From a checkpoint of a small audio frame classifier.
Model: 7.3M parameters, arch transformer, norm layernorm, activation silu, moe top_k, num experts 32, layers 12, width 160.
Training: 22900 steps, batches of 128.
Rows from expert 9 of block 5, named by matrix and row number. Rows with one number belong to one neuron. Each number is 128 + 32 x the weight over its row's rms, rounded and kept within 0 to 255. All counts start at 0. Numbers have three digits each. After the name is the row's rms in percent of the matrix's.
# up: expert up (model.blocks.5.mlp.up, 32x80x160), inputs 80-159
# down: expert down (model.blocks.5.mlp.down, 32x160x80, transposed), outputs 80-159
up.0 088:173093146128096169149147177115124163021104193149137103070136144104118154143105098110164139171062128124083121081110130151125104134171122153152146178062152093094096068146129103125095107202102141173119077119162122104181179163127136093112096140
down.0 076:215068164103123121144123133148115160094148115123043163104154125189122154150165129149180092146145096105141133105105155110148117155154126057149104134082123159079086109148115126115125101136133112084070065083176126097189155138073084080183098124
up.1 104:182073134118090149153157159105130137015079179133143094082155149103102146143092134124150149177088131123122125086121143143145109117231136148152136171046146094103093095163111114139088116174105129152112067157163115090148194169122153057084123146
down.1 077:178051192124124119165110119146107148116139114120066180125134110153140135160159122135191094108140132128131122135127166116168121150164109063138111114069130161081061093139114123123133119113144094104081069085167142118183134127069055091202108130
up.2 091:179085142129091169155154174108127151016096192146141097070146149104110151146100110116157143176068130124095122082113139150129105129195127154152143176053148092095095077153122109129092111201102138169118071135163117099165189168125147078100105144
down.2 075:205062175106125117151117126149112158101146114123050171110147123178126149151165126147186093134144107111135129115112159113153118154159119055147104126082123162076077104148112123118127107130139106090075062084177131104187149133074075077192099125
up.3 100:113122123152123108127147121117093121091113128072116109108154150142121143121095207112136066176118099129170097088114176164112161152143178123160091151151114091126139230156120196126183117151086140108165106182150145110120164134093167079107164174
down.3 086:150076140138147121146107118140181134143141116125091196146129144142115120096157087169120123077172152092152138167187162088113156094135089051136109114145144184123082131144149103167169154116132150132154133117117126144116105117154081121147136112
up.4 189:135069130117111110133093156118140193041097154117132083084132116102103134111112120135163183145121129126127132099135118157176137091203097137164177158103156121113106068137092111154014115105131115156080116143150121110173161127145117065122109096
down.4 130:154088188136101174159121137174065091138124103111080119134132092168183131190119149077187100147106129125146118101081155128173136173153139131111115113070131116125092141135112162103131102116119094078049089114129140113162130151038087136182133147
up.5 091:179086141130091167154155172107126150015094192145143096071147150106108150145099113116155142177069129124098122081114140150129105128199129154153142177051147091095095081153119111130092111201102137168119068139163117098162190170125149076099107144
down.5 074:202061175108127117153116124149113158101146113123051173112147124177127148151165125147186093131144109112135129117115162112153119153158116054147104124082123164076076105149113124119130108128141107090077061085176131106186149134074072078192099126
up.6 077:065166138146142033106159108140130069179099005098105128180150105110149126082121140115139084123137113112146161119123148084140182121109145132124143114170145131187143110118117104125107124000136145062092201108097147096088083120135107155123106125
down.6 088:105187105146127131093196139135165094175094116138189154164149127101119087103128126110072129108149150109145154162155120103135117082097153156082158125140162123185151106141102091136095159076119174120151184151071143108104084130164149160083152098
up.7 077:064163138143142033104155111143130072180099003093103127183148105110147126080121140114143083123135113111154158119124148088140181123110143130126143111173145129185143114117117106126108127000135144060091200111100149097092079120131106156123106125
down.7 088:107187102148129130095192139135166093174094115138186154165148125101121086104129125108072128107149147105150152162154121101136120083093155157083157127139164120184151106139105091134098154078118174122151184151071144107104083130162150163082153100
up.8 091:179084141129090166157152176111130155012096189146139094071145150105107149145099112116156148174069130125095125080115139150134108127200124152154148176056149093096095074152120109133085110194105136169114071136159117099166191169129146078102107139
down.8 075:203060180107124118153119126152107155103144115121052169114150120178126148153163129141188093138142108111136130114111162113154117155158120059142102122078122159079074109148107127116129107127140107085073062087175131104185147134069073077192100128
up.9 159:073140116125153160090037118152104137195168122071124129131055098142137139099143159095146106109152104128219095156140129172147141177137127113147103077189126141089159221114152168127165145120123105122136148159135170165139052100105143144163156111
down.9 218:119155077159128184187028121122117080165094135120119116129093099167159105139142167084082112075153152134174087158114152118154164174118134184105103116181118127125159161130177192134187095135105095151156157153077126139088103134102157178125164179
up.10 077:063167138147142035108160107138129069179099006100108130178150104109150124084123141117139083123137113112144162121122148084139182120109145132123143116171144131187142109118117104127106121000136144062092201107096145097085084122135108156124106125
down.10 086:099189108144124133090199138134163096176096119138192151164147129097121087103126127110074132111148152114139155161156120104134116082099151158081161126139160124186150107140102090137090161076120173120149184149071141108105085130165147158083154097
up.11 079:069167147145158061124166101161114095200100027106143153175143090103153112095128161115124083121151114110137148121116149092135179125109150139117142122171148122194114131128100120160093104007134131059104201113083148079080077114143129153110117127
down.11 082:104182098111121144066218139131155117170114131139181139151140136078130091127130123123074139120127147139110160152145111105139115075139132146083189138129162145192145099155104075144054174077118152111106188119073124116127104134165131142093153085
up.12 077:063163138144143033104156110142129071180099003094103127182149105109148126080121140115142083123136114112152159119123148086140182123109144131125143112172145129186142114117117107126108126000136144061091201110099148097092080119133106156123107126
down.12 088:107186102147129129096193139134165093174093115139186154165148125101120086104128125108072128105149147105150152162154121101136120081094154156082157126140164121185151105141105090134098155078118174121151184151071144107104084130162150163083152101
up.13 117:162077145077111142140132151124133159044121159140136098084106113077122154122125076121173139149086133134077135094129102129176111122170107131149173151051173115098091029137128073127068125136119136145079099074172117103173151131128101101109078113
down.13 109:178098155120097154136136142129099159078136115118063133093145104169164142185145136115177100153118100133125124098083122134170117158144144109139126140057138115102094098127126127111099094143123086108039077086156139091209170154070095105170105116
up.14 122:142117124148119123127156127108096119073107149093128119097169156139121143134100193122137078181112099123163093096110174151104142145150189139158076155126111087117144206169133186120186117179082153124166078188159133112121179139091190078094158184
down.14 091:157078137126152105147111111132181147134146117127091198141130149146111126096159087182125124082168146098144139158185155089114148102142085041149108126148138192108089123151147098171154143120140137129146119110131127134125113113152076111150121105
up.15 093:162163075127161090130129100084123157161095159128138167143127127190109106159118144165068179139128141101114118123183100113104121084141153080145096159148055116151156166119094126132122097142147088137128083178136089140080176129113111106116167113
down.15 154:147178124140156074106101121094096155167091135128194163172129136162088088160121108162081163170151152104171131159180090107122098091080137102153082156171086119147169142125096154119143096121157162113187125190102081111073158106142127130114152123
up.16 091:178085143127092167154153173110127153015098191147139098070144148102111152145101105115158143175066129124091124082113135147130104128189126154152146176052150093095095070151123105128091110198103140168115072130163118100167186166127141081102102143
down.16 076:206064173106124119149121128148112159097145114122049170110149122179126150154164127146185093137142105112136130113110156114153117155158121056147105128079124159077078104147112124117124106131138106088072061083176131101190151136073077077190099125
up.17 091:165098149126101168145144178121122173033115188155139110074128136101126153142113088110169138163065128125069123087111122147127101135148117150150151174067155100095096055140135094119101107199106144175117084099159125111200164159132126110122087135
down.17 084:218080156098119128135129137144109161082148118123043151093156125189125156154163133147179095161137087107137134095096143115146115158152133067151108143081121151081098111144118128112116097147131112080062059085180123094195167143075094077177097125
up.18 112:169073125108099116145144146112133142013074162124140087090154140105100141135090152126150166172099125125142131083128143146167127110242133142155141170053151101113099104163103111146075109140113127140100078168159118091147199156129142053093131128
down.18 082:166055204147112141178105120166099133132126117114072167131127094151158125170147127109188095100134139138132119137122173122178127151153113088121117106060129141095057104131111141122136124103143087102079079099152143129178122129057054124202122138
up.19 092:160167076133161090128127098086120158162094159124138163142125128190112110159117149163068176140128143099113118120184098116105123085144154077146096158150058115148155172119095125135124100143146082139124081184135093146081174133108108105118175114
down.19 151:147177128142156077106101120099095154167090134128191162176129136164087088159118109163082163167151153105172133159183095106120101092079135101151081153170086124149168148125098156120145098120159161111189125191100081113072156105142127133114155122
up.20 077:065164138145141033106158109141130069179099004097105129181151106110148126082121141115140084123138113112147160119123149085139181121110144132125144113172145130186143111118118104126107125000136145061092201109097147096089083120134107155123106125
down.20 087:105186104147127131094195138136165094174095116138188154164148127101120087103128125109073129108149149109146154162156121102135118081095153156082158125140162122185151107141102091136095158077119174121151184151071143108103085130163149161084153099
up.21 125:146120125151118128129158133106099121075109153096126120097172158139120144136103191122136079179110099122153091098109177149093139148147186139157075153130109087116143207169135186118189116184082154129170078183156133110120178137091189081093154184
down.21 092:158080135124151101143113112129180148134147117129094199141134153144105129090158087184126123088168144094144138156185153088111146101144089039150105127150137193106092122150143096169155144121138142130147119107133127133123114114156080106148118102
up.22 077:065164138145142032105157110140131069179099004096104128181150105110149126082121140116140083122137113112148161119123148085140181122109145132125143113172144130187143111117117105126107125000136145061093201109097147097088083120133106155123106126
down.22 088:105185105146127130094196139136166093174093115138188153165149127101120087102128125108073129107148148108147154161155121102135119082094154157082158125139163121185150107141103091135097157076119174121150183151072144107104084130164149161083152099
up.23 096:151114151137108173142143186134123184054131178164145116087118130105134154138122081109169134142073129127054123098112121149123103146119105147142153163093155106092092051132139094115109112190113140182118093077144133120215141153138118136137084128
down.23 099:218095141090117128131131144138107157075149126123038130079162128188120163145163138144174097181128074104131134084089141119141120158151142084155114148086121144087114121143123134113112095159122129075055066091180119092196174147082108074163094125
up.24 125:161062137101093135151140156113142157029103165139143085080133131085102140133108111133159166159095137129095139094131122136174111107236108140154174158056159112107093045144103086138039122136122132149080093122162114098159179154141127067106095110
down.24 102:165077187120101155156120130153074129104129113118072139118132099152168134180142142098199096141114123137126116109090146134177118169157130110125120114052129127096076105128115141106120104119132080097045063095159146114195140140052078109195114138
up.25 076:062171139147143036109161104137130070179098007102112131177147103109151122084125141116141082123138114111144162122122150086140181121109143133120142117171144130188141111117117107132108117000137145062093201107094146094082083122136110155126107127
down.25 084:097189106140121132086201136132161097176095121140195151162144129095125087103125127111073134115145151118134155161157117104134114083101150160080163127138158123187149104141101089134085163075121173120145185149071139108107085130166144154084153095
up.26 110:145101146132103154150125194133135206041125168155142104077118119092120144127130080117175149142087134128058129100124112146141110125147092140155169158093159115099085033126129091133071110158123126176092100080145133119216139155148115122127087110
down.26 107:198094160091113141137134145148082138080145116117052122093154114184143156174144144117183098183114089109135128077078144126157125165153144098140118138075123129106108129140118137106113093156122117070042064097165121094189178149062101086174105132
up.27 117:134116126144122115128157123112094114078105144088123119100164150139127144131097193117139070182111098127163096092109174153107147149144189133156082157129117088125143208167136183117189115173082156112168088181160135105118175133093181077100157187
down.27 087:160077134132149110144116114131184147135145117126091199140132150141112125094158084179123124078170144097145139161186153090112147097139088042146111127145142187113085120147146094174154147117138141131147123108128128135128111116160077115148122103
up.28 095:160101149124105168144142180128124175043122180158138114079121129098129153138119082108171138153070130127059126093112118143129100138138110147145155166077159105096095047135138088116103110188110142174112091084154128114209151153135117122127084131
down.28 092:216089148096115130131133142138107161076150120123043141086158124186125158155161135143177096172132082109135134089091136118146114158150140079152113147078123143087105110141120129110110094153127117083055062086178122090199173147079102077168096124
up.29 094:177077138124089160156147171109133150010090186142140090073147150103105145145097118118155153174076133125104127082118141150140111123216124151155148175055150096098094080154116110138077112183108132164109072143158116098162193169129147070100114137
down.29 075:195057186115120122160114123157104150110141115121053171116144115173134144157160130133191091132140117117135126118111166115159119157161118065138104117073122156080068108146109132115133111121140103089073064087172133107183142132064068084195104131
up.30 077:064164138144142033104157109143129072180100004094104127184149105109147127080121141115143083123136114111152159119123148087140181123110143131126144111172145130186144114117118106126108127000135145061092201109100149097094080120132106156123106126
down.30 088:108187101147130130095192138134165093173094116138186154165149125101121087103129125108071128106149148106150152161155121102136119081094154157083157126140163120185153106140104091135099155078118175121152184151071144108104084130162151163083153101
up.31 107:167068136109095143157134167117144163015099169142136087079136138090105141137107106123160169161083137129091137087128127140165118112224108144156167167065158110105096052145112092141042112151122134159083088121156115100167184156143126075109101115
down.31 089:186070188114109138156124132161080136108134114118061148118146103172149140172145141107193094149124112122134124102093155125167113165156132092125111115059125131095075112135103139105123104120134095082052065094163136105188143141054078100190109134
up.32 090:177088145121094165153148176116128160018104188151135101070137142099116152145106097112163146170065129125081126081112131146134105130176118152152153176057155097096096058146129097125090108195106144169110078116161120103178181163131132091111096137
down.32 078:209069170104120125144126132149109161092145116123048162105155122183126152154162131142185093150141098111135132105102150117151113157155128063145106132076122151081083106144110125114120102133136106085067060084177128098193155139072084078184097125
up.33 093:162101147126103164146137184130127184035120181156138108076123131099127152139118085108171145154069130128063127088113122147134105136144107146149159171079159105095096047135137091122094108187113141176108091090151127113210158155138118117128089124
down.33 087:216085157097115132135132141146103156083147120121043141092159122191126157156157137138179095173133084106137135089089143118146115159150140078146109140078121143088099117142115132110114094149128116076056062089175122092195167145074099080171097126
up.34 079:095180104153137092132107094123134144194174082112112104192096127135128121079128124136109095082175146132134134177172171110072133142093116082119134096196085172105157164104142152098156134078171099111153143116119114120093091076145123199102132100
down.34 065:049119198108111126129174133132099139118147137127195073096135130056176134119091117095168152172087151216055159094141103171131116149160123189101184121055117105124101095128135134122057164124153117118090111153170141139137134128170087110127132146
up.35 098:175073136121088155157145169109134151013089182140143089076149150102100142143096124123152157173083134125109129086121140148146112119228123151154148172054148098100093081156111110140071112175110130162104072150158115098159193169131149064098117132
down.35 078:185056193118119126164111123159095144113137117121061168120137110166140141161157133127196093127136123124132121122111168119165118160163117070134105112071121153079066108143109135113133114117141096091072061089172137114182139132060066087199107136
up.36 079:144148114154106111126134102089145117158123086100149102193126159134154115118086159121080109106178147090216133134137179107097092089189155072123106126127116147171101195113096159177131152112126108109150156153078122133071121145138138162095178119
down.36 067:087156133088072148087192136125106137102152162135173052089134137073162143136114135102144144180083107202043145083079097170131106140140125210106189131080121118137138092127129134133040180140124113128082128127149118143159158144149151110114121113
up.37 104:149107145134106159150129192137134201038127170156139104080118123098124148132126083112172150142078131129056128094120117147140108131142094139151166162098160112095091038128135092129083110169121131178098097080143132118217144155145114127130089114
down.37 102:208095158090115135135135146147088146081147118117047125090161118190133156162149141125178096187120083105138133078083145123151123163150146093141114139076122133102108129141114136109113092155124121068047065097168120092190174149070101083169102127
up.38 077:064164138145142032105157110142130071179099003095104128182149106110148125080121140115143083123136114112151160119123148087141181123110143131124143112172145130186143113117118106126108125000135144061092201110099148097092081120132107155123106126
down.38 088:105187103147128131094193138135165093174093115139187153165148125100122087103128124109071128108149148106148152161155121101135119083093154157082157126140163121186151106141103091135097156078118175121151184152071144108104084130163149162083152100
up.39 077:065169138149143037111162105138129068180099008103110131176151103109151124086124142117137084123138113112139162120122148082139183120109146134122143118171145132188142108118117104128105117000136144063093201106094144095080086121137109155125106125
down.39 085:098187110141122134088202137133163097176098120137196150163145131096121088104125127112073133113147154117135156161158120103134113082103148158082163126139159126186148107140100089137087164074122173119148184147072140107106086130166144156084154096
up.40 077:062161139141144031102152113146130075180100002090102125186147106110146127078121140114146082123136114111159158118124148091142181126109142130128142109173145129185143118116117109126109131000134143060091200112103151098097076118130106156123106127
down.40 089:111186098149131129097189139135167092172092113140182153166148123102123086105129124107070125104149145102154150161153122101138122081090156157083155127140166118184153106140108091133102151080116175122152184152071145107104084130161151165083153102
up.41 089:175084144126091168154148177113128159016101191148139097068140147101113149145103104113161147172066130125089125082112135152132105129190121154153150176057153095096095067149124105130087110194105139171114075128160118102174185166129140084110102137
down.41 076:207065173106121125149120128152108156098144116122046164107149121181128151153163130142189092143141105111136130109105157114152117158157124061144105127078121156077079108147113129115127105131136107086069060083178130102188151137069079079188099129
up.42 077:064162138143143032103154112143130072179100003093102126184149106110147127080120139115144082123136114111155158119124148088140182124109143130126143110173145130185144115117118106126108128000134143060092201111101149098094079119131106156122106126
down.42 089:108186102148131130097192139136166092173093114139185153167149124102121087103128125108073127105149147104152152161154122102136120082092156156083156125139165120185152107140105091134100154078117174121152184152071145108104083130162150165082152101
up.43 085:078154150151157096134170102175114118194102053108154160192140099102144120118120175122117085114169138103143130116121145108136169123114149146114136120171144115188101155138089142177078120016113123064117199129078143080093072115145151144091133126
down.43 082:129183075093129147059217137124148133147129149137158118138133141063131107141137115125083142126111127148089149133136101111143127081144121139093200147133164148192155099156117067144045176087108142108087182101076107133147132142169140122099152081
up.44 123:135117129146120130129165126110092110085114148092130122096164154134127147133103191114138070179110098131149095096103179153097143157140187138151083153128116088121140211168141186111197118178082158118174085175160135104118170128093181082102152187
down.44 088:159081125129149108142112114130190146132147119129087199137133153136111128085165085181127121081167141096140136161181152092110143096143090046150113127149141190109089118148150092176154148121133144136144123104131132137130110117163085111145113100
up.45 089:172092144127095166151143182117128173018107191151138100070135142103116150143107096113164147167065130124080124082113129150132104129173117151154152177064153097095097058144127100128086106198106139177111080115157122106187177164134133095114096133
down.45 078:213072171100120124144125133151104155093146116122047158105154122188126153156161134142184093156140096107139132101100152113150116159156130064146105132080119153081087114146111130111122099137135109079065058088177125097189158140068086077184100129
up.46 088:174092145125097164151145178119128167016104188149134101072136143102118153142107096111163145169062129125079124079112129148131107131171119151152151178064154095095097062144130099127089106196106141172114079114158121103182179161131130095112096137
down.46 076:215070168103120122143127134150111158095147116122043162106158123190123152152162131144180092151142094104141134102102153112149115155153130061145104132078124154084087110145110127113122101134134112081066066085175126095191155140072085080183098123
up.47 091:168099149125101171145149177119122166035114189156139112073130136102125155143113089110166136165063128124067122086110124146124099137148120151147148174064154098095097057141135095116106108204104146174120083100161125108194166159130128108120086138
down.47 084:218080154097120123134128137140113165081150119123044156094156127186122157151165130152178096158139087106136134097099142115145114154152132064154109143083122154078098106145118123114115098147131113085065059084181123095197166142080094074177097123
up.48 119:100098109144131135100060136116105165099123139059128099098106131155132128119110193119135118146160112128207095116135150186146163134176118113163104141167109107106117240136100188175150145128103091142127114204130159170156119139101152055133183139
down.48 176:092078170153120165169061118139115074181126129121123147155093114141155102155131134107129118078154193146150126169151169094140180137154089129100106086147108178123105163135179176132180148106133112133152139137100117163068099118092096150155175170
up.49 096:150115152137107173142144186133122181057132177165146118087118129106134154139122081109168133142072129127054122100111121148122102146117105148140153162093155106092092052131139094113111112191112140182119094076144133120214139153138118139139083128
down.49 100:218096139090117127131130144136108159074148128122039130078162128187120165143163138145174098181129073105131134083089139118140119158150143084156113150087121143085115120144124134113111095162122130077055065091181119092196174147084110074161094125
up.50 105:188077136110094144147170144103123120020075173130140102087157146098113153143093131120149135181083126122128126088116143136142109125214149153145127167031147090104100101169120110129115119176099139140120067154170112083138196160112150061075120160
down.50 074:180057172129130114162115121130133161110140113121065193121136115143137131151166109151179097090147128127126123144138156115167119138158108053146118128075142164081062073135121105140126119115143094122088080076163146116192130126092057098196102115
up.51 091:176081140130089165159146181113134160013096188146141090071145150103104145145100114116157155170071133126093127082116141153136112127208118153154151175062150097097095074151119110136074110187109133171109074137154117100168191169133144076105109131
down.51 075:200061184107121121157115126157101149109141117121051167115148118177127148152161133133193090143140111112137126114105165115156116159160124065139100117077119154080072112148106132112132107125138107085071061089175132105182145135063075079192100132
up.52 146:081120117126143171096039121137101138193152130070129129117054104147147135104142161092147114112160109138231097165137133176153142181142116118144101096183127137095145225113147171131161144115124094130138144168131167170142049097105142119165165116
down.52 213:105140092164113187178035121100108069174094138119128129128086099153165097149141163079093111067154167150171084170112146119155157173134133189102111115165119136126148146117184189131183103122109084162152154142083127143090102132104148177132168182
up.53 090:166099148126101168144143179122124173031114188155138109074128136101126155141113089109169140163064128125068123086111123147126102136150116150149150174069155099095097056140134094119099107198106144176117085100158125109199164158132125109121088134
down.53 083:219080157098119127136128138143110161084149117124042152095157125191123157153162132147178094160139086105139134095096144114146115158152134067151107142081123151082097110143117127111117096145130113081062062084178123093194166143076094077176097125
up.54 077:064162138142142031102153114146131074179099003089101126186147106111145128078120140113145083123136114111158157117125148091141180125110141129128142108173145129185145117117118108125110131000134144060092200112102151098097077118129105155122106126
down.54 089:112186098149132129098188139136168093173092113139182154167150122105122087104131124106070125104150144100157150161153123101137122081089157156084152126141166117184153105141106093133103151080116175122153184153072145107104084129161151165082152103
up.55 123:133109124151118126121137125106098123077104151086129113090164157137127142132101197124136082179124102120176091103112171155109145139162187141161071156132108089116143216171120191135176124171082140129162082202157135122123170139086189068097163178
down.55 094:146074142130151112156100109132172139141145117127093196144121143143121124107150091173131120076166158105141135162184163088120154108152079048145108118150134194105090131150156105164163144119140134131147118109131125140116113112139074117154131114
up.56 089:174091146124095167150147176116125162020105191151136103070136143101120154144107096110164142170064128125079123081110130149128104133169120153152149176060153095095096063145130100124095108199103142172116078116161122104182178162129133094113095138
down.56 077:214069165102121124143124133148113161092147115123044162102154124187124154152163130146182093148142096107138133104102151113148116155155128061148106135080123155079086108145114125114122100137134110085068063082177126096192156140074085079182097125
up.57 090:176087143126094165153146176114129162013100189148137097070140145103113151143103101114161147171066129125089125079114132150134106127186121152155151179059153095096096066149125102130086108194105139170111076124161119103175184165130137086108101138
down.57 076:209065175107121123147123131152108157097145115122046164108153121186127150157162130141185094145141100110138132107105156113151116157156124061144105128078121155081081111145111129114125103131137107082069061086175129100189153138069079080188100127
up.58 090:169092146123098167150142183123129175027113186156136104072131137098120152143113090112168147162067131126067126086112126146133103133162111150151156172068156102096096049141132093124089109192110142175109086101156123108195169159136125103118089128
down.58 083:213078164098117128139130137146101157087146117123047152099156122186125155156159135140184094164136091108136131096094146118149112158153136071146106136077120146083092111142111128108116096143133108082061056086178125094193163143071094076177096128
up.59 093:160103148129104167145140184129126183040123182159140109078123131100127152140119084110170142153069130126060125091112122146130102137140108147148156168079157106096096048135136092120097109191111142178111090087151128115212156157138120121127085126
down.59 089:217087153094116131134132140143102159081148120122044142089159124190124159154159137141179096176132083106136134089090140118147115159150140077148109143081119144086103116143116131109113093153128115078057059089178120091194171145074102076170096127
up.60 202:092185134122159123108080129163112142163187134137117174140096102149160142120137076106121102105109097130131117143124078125097133148004147131109117126155101134100189152112213110102206114150129161145147138083113130155139106069128098198186130107
down.60 265:206181035105143131122140139144168163100123141115068112074148142203110158087138146146089126146136020083143135071110122122118125150104158120153136181179126111121190148162129132148104083177103148096104131139135114099156127147157194148100113106
up.61 077:065165138145142033105158109140130070179100005095103128181150104111148126082121140115140082123136114112149160120123148085139181121110145131126143114172144130186144112118117104126108124000136144062093201109099147097089083119133106156123106125
down.61 087:105187105146128131094194138135165094175094115138190153165149127101120088104128126108073129108149149108148152162155121102136119082095153157082158126139163122185150106141103090135097157076119174121151185150071143107104084130163150161082153100
up.62 099:161087147111097156148134178125132176033118176152139105070123125088121147136119083115172146155078132129070132093118116141147104124160106146153167166062164110100092034137132084124084109170115143167091091094159125114202159158139118105125089121
down.62 093:201084162102111147136135139149093153077143116121052136093148115178144152171153139126188097166125093121128129090085137125157115165151137089140118139069121135087094114135121133107109097146131101084049056086173128096201169146066096087177103132
up.63 077:066165138146143034107160107139129070179099004099105128179151105109150125083122140116140083123137114113145161120122148083139182120109145132124144114171145131186142111117117104127107122000136145062092201108097146096087084120135106156124106126
down.63 087:102187107145127131093197138133164094176095117138191153164147128099120087103127126110073131110148150111143154162157121103135117081098153157081160126139161124185150106140103090136094160076120173120150184149071142107104084130164148160083153099
up.64 085:071156148150159085132168102173110112200107038106151160185144094098145119107124178118113077118169122106144137118118150104131164126119150143114140116181149123184102145137093132171078112012125122063115197122084148074093076120145145148093118115
down.64 083:110173089096125148056217137127145130161129140132164128141136140070132097133133118129077141123112141152096157142140105103140121077150123137091192142130163151192146100160109071150041179084112140108087183106078110127138128139165128131097158087
up.65 089:170093144124098164150140183122130176019109188152136101071132140100118150142110094112166148165065130125075125082113128149133107131168113149153154177068155099095097055142130097127085106193109140176109082110155123106191174162134128099117094130
down.65 079:215073168101118126142127135151104155093146117122045155104157121191125154156159134139183093159138093105140133098097151115149114159153133067144103132079119149084089114144110131110121098137133110078063061087175124095189160142068089079180099127
up.66 109:181128082144169094118131105128133137079117167126128184142207131158132122158090170150075255140132127121122117127137119145113098097156154169109100161154086101175175070155128110123104118170143158142182107209105128139097187110139140069120139177
down.66 099:143192092094133063085119123025099157117105157130207138117126141113098105107143122124091156186159128142143109150112035132108085107103147153162129188141103104142162088111112123144114093134118115155123145171132113079125131112183156099100121148
up.67 081:072155147155157098135167102176113111192102051109155162192137097100154124110122175120116076112162132102142133117123155114131167135108148144110134118185147116191110153138090139172084123014120123073125201127073148077088074114144147153100123128
down.67 077:130179075097123145058217137120147133149129146132167128140134137063134105145134114119083135127115130150108144136135094111143122077141130143096194150126168142193152089150124069137047179083109147118084184100078108129141132140162133123102151082
up.68 112:172072125123096130152137164112138153012076173128142087089155148110092140139089152128148168171101131122134126085128145149153122107246129145156139171069142100108097105161101121151063109154113118156103073167152118097153196166133152054088131127
down.68 082:169053210133117129177102118165083125135130115116074169137132098159147131167140135110193094115135138125141118131121178115174126159162115081124103099070123151092062116139104143112142117104143097092079072103158139124166125129050056105202120141
up.69 084:077154148152158098137168107175116115195103049112151160190142103099148122110120176123115078115173130103147135119119148108133166127118148145112136116180148118183105147142087138175075114020117120061114196121080147081088071118147150145093126118
down.69 081:122179079094125145057218139125146132153131141133160122140132143065131104141134111126080142126113137151096152135141100106143123081148121136091196146133164151189150103152114069147044175084113143110085183102077107132139131142165133125097155082
up.70 111:150091144118103145151117184133138199029120165147134096077120120088120145129125085115175160145086132130066132095121113145156116124166093139155175160091163116097094027130130087135059113151125130170086101089148128113203154146148109109125089106
down.70 103:195092168100109147141136145155085137093141113116053127099154111186149150172140142111182097179115094111137129078081143127160122167149146101133115133068130125109100126135114137108113091143124112073041069097160130095190161151062096095175107125
up.71 093:179079138123090158157150171111133150009091185142139092075147151102104147145097117118154153174072131126102128081118141147141112122212125152153149175054151096098096079155118109137078110185108135162109071141159114097160194167130146073100112137
down.71 074:197059185114122120159117125156105152109141115120053171117148116175131145155161129135189092132141113115135127117112166114158117157157120062137104117074124154082068106145105129116131110120141103087073065088172135106185141134067070085195102129
up.72 089:174087144125093166152143179116129166017104190150138099069136144100117150144106099112164148168067130125083126082113131150133106130182116151154153176061155098095096061146126100129084109192107140173109079120158121105183180164132134089113099133
down.72 077:211068172104119127147123132152105155096144116122045159105153120186127152156161133139187091150140099111137131105100155114152116159157128066143104129077120152081083111145112131112125101133134107083066060085178127099189155140068084079186099129
up.73 103:156169145167125180151170205134126174087134179159124119112130147124118156141124091103146126137060123113027117096111138139080108160069118137129133150136126102085118083134162119106130107225116128183147094070116134111166138146129126180114088136
down.73 107:215119129067140067110137138128138166086153123127056161107187143182061160101166129170135106196141074063144144096113151099115121130140150064153092125131122160117124127173100102133121098158116166080100098105157110078162159144125124040132077099
up.74 077:064165139146142034107159108140130069179099006098105129180150105110149125083122140116139083123137113111146161120122148084139182122109145132123144114171145131187143111117117104126106124000135145062092201109097146097087083120134107155124106126
down.74 087:103187105145126131092197138135165094175095117139190153164147127100120087103128125108073130109149149110144154161155121103135117082097153157081160126139162122186150106141102091136094159076120174120150184149072142108105084130163149161083152099
up.75 082:072160147139152075126170109172113111193102046109149147188142093098153121100124170123120082116163125104134140121119148098132171121111153141122143122169144119195105146133091124171080115007122127059103203116089147078093075110144133153094124127
down.75 085:117187082111132142063217135128160116161117130137173135151133141068139098128132107121079136118128148149101159150137106106137122073144130139088189139134166156191153096155113068144049170075116147114096184103077122121129110142172139142088151081
up.76 077:063166139146142033106158109139130070179099005097105128180150105109149125082122141117141083123137114112149160119123148085140181121109144132124143114172145130186143111117118106127108124000136144062092201109098147097089082120133107156124107126
down.76 087:103187104146126131092195138134164095174094117138190153165146126099121087103127126109072130109148149110143153162155120103136117082095154159082160126139162122185151106141102090135093158076120174121150185150072142108105083130164148161083153099
up.77 107:142110148132107155149126189143133200046132167155142108080114121098125145128130080108172150138081129130056128099120113150143112132131089141149171156101162116096090035126138092129086109162123133176097100078141135123218140153146112133140090111
down.77 107:204097154091111144133137148153089144078147118116045116086160118189137158160147143119179097188117082109132133073078144125152128165148147099140120140077123130105110132141118139111112095155122121063043068097166123092192172148072106091167103128
up.78 091:164099149125102171144145178122121171039118187157140112075126133101127154142115086109169137161066129125066124088111122146127099138144116150148151171068156101095096053140136093116104109198106145175116086094159126111203161157132124113124085134
down.78 086:217082152097118128134129137141111164079149120124043149090155126187124157154164133146179095163137085109134133096095141116146114157151134070152110145081121150080100109143119127112114096150130112084061058084180123093197169143078098076175096126
up.79 120:164064130107099127152138156111143155018088163132140085090143138096098139134099126130155176164096136128116137087133131141172120106248115141155162165065154110112097071150099097146040113135122127150087087141157116094155188153141129059100110115
down.79 093:168067200132105143166115125163075125123127115115072150129134095158162131177138141097194094127122127130137117116101161127177118165156127102118114105052129130099069108130106146107129112109137086091057072101155141119182129136049070118196119138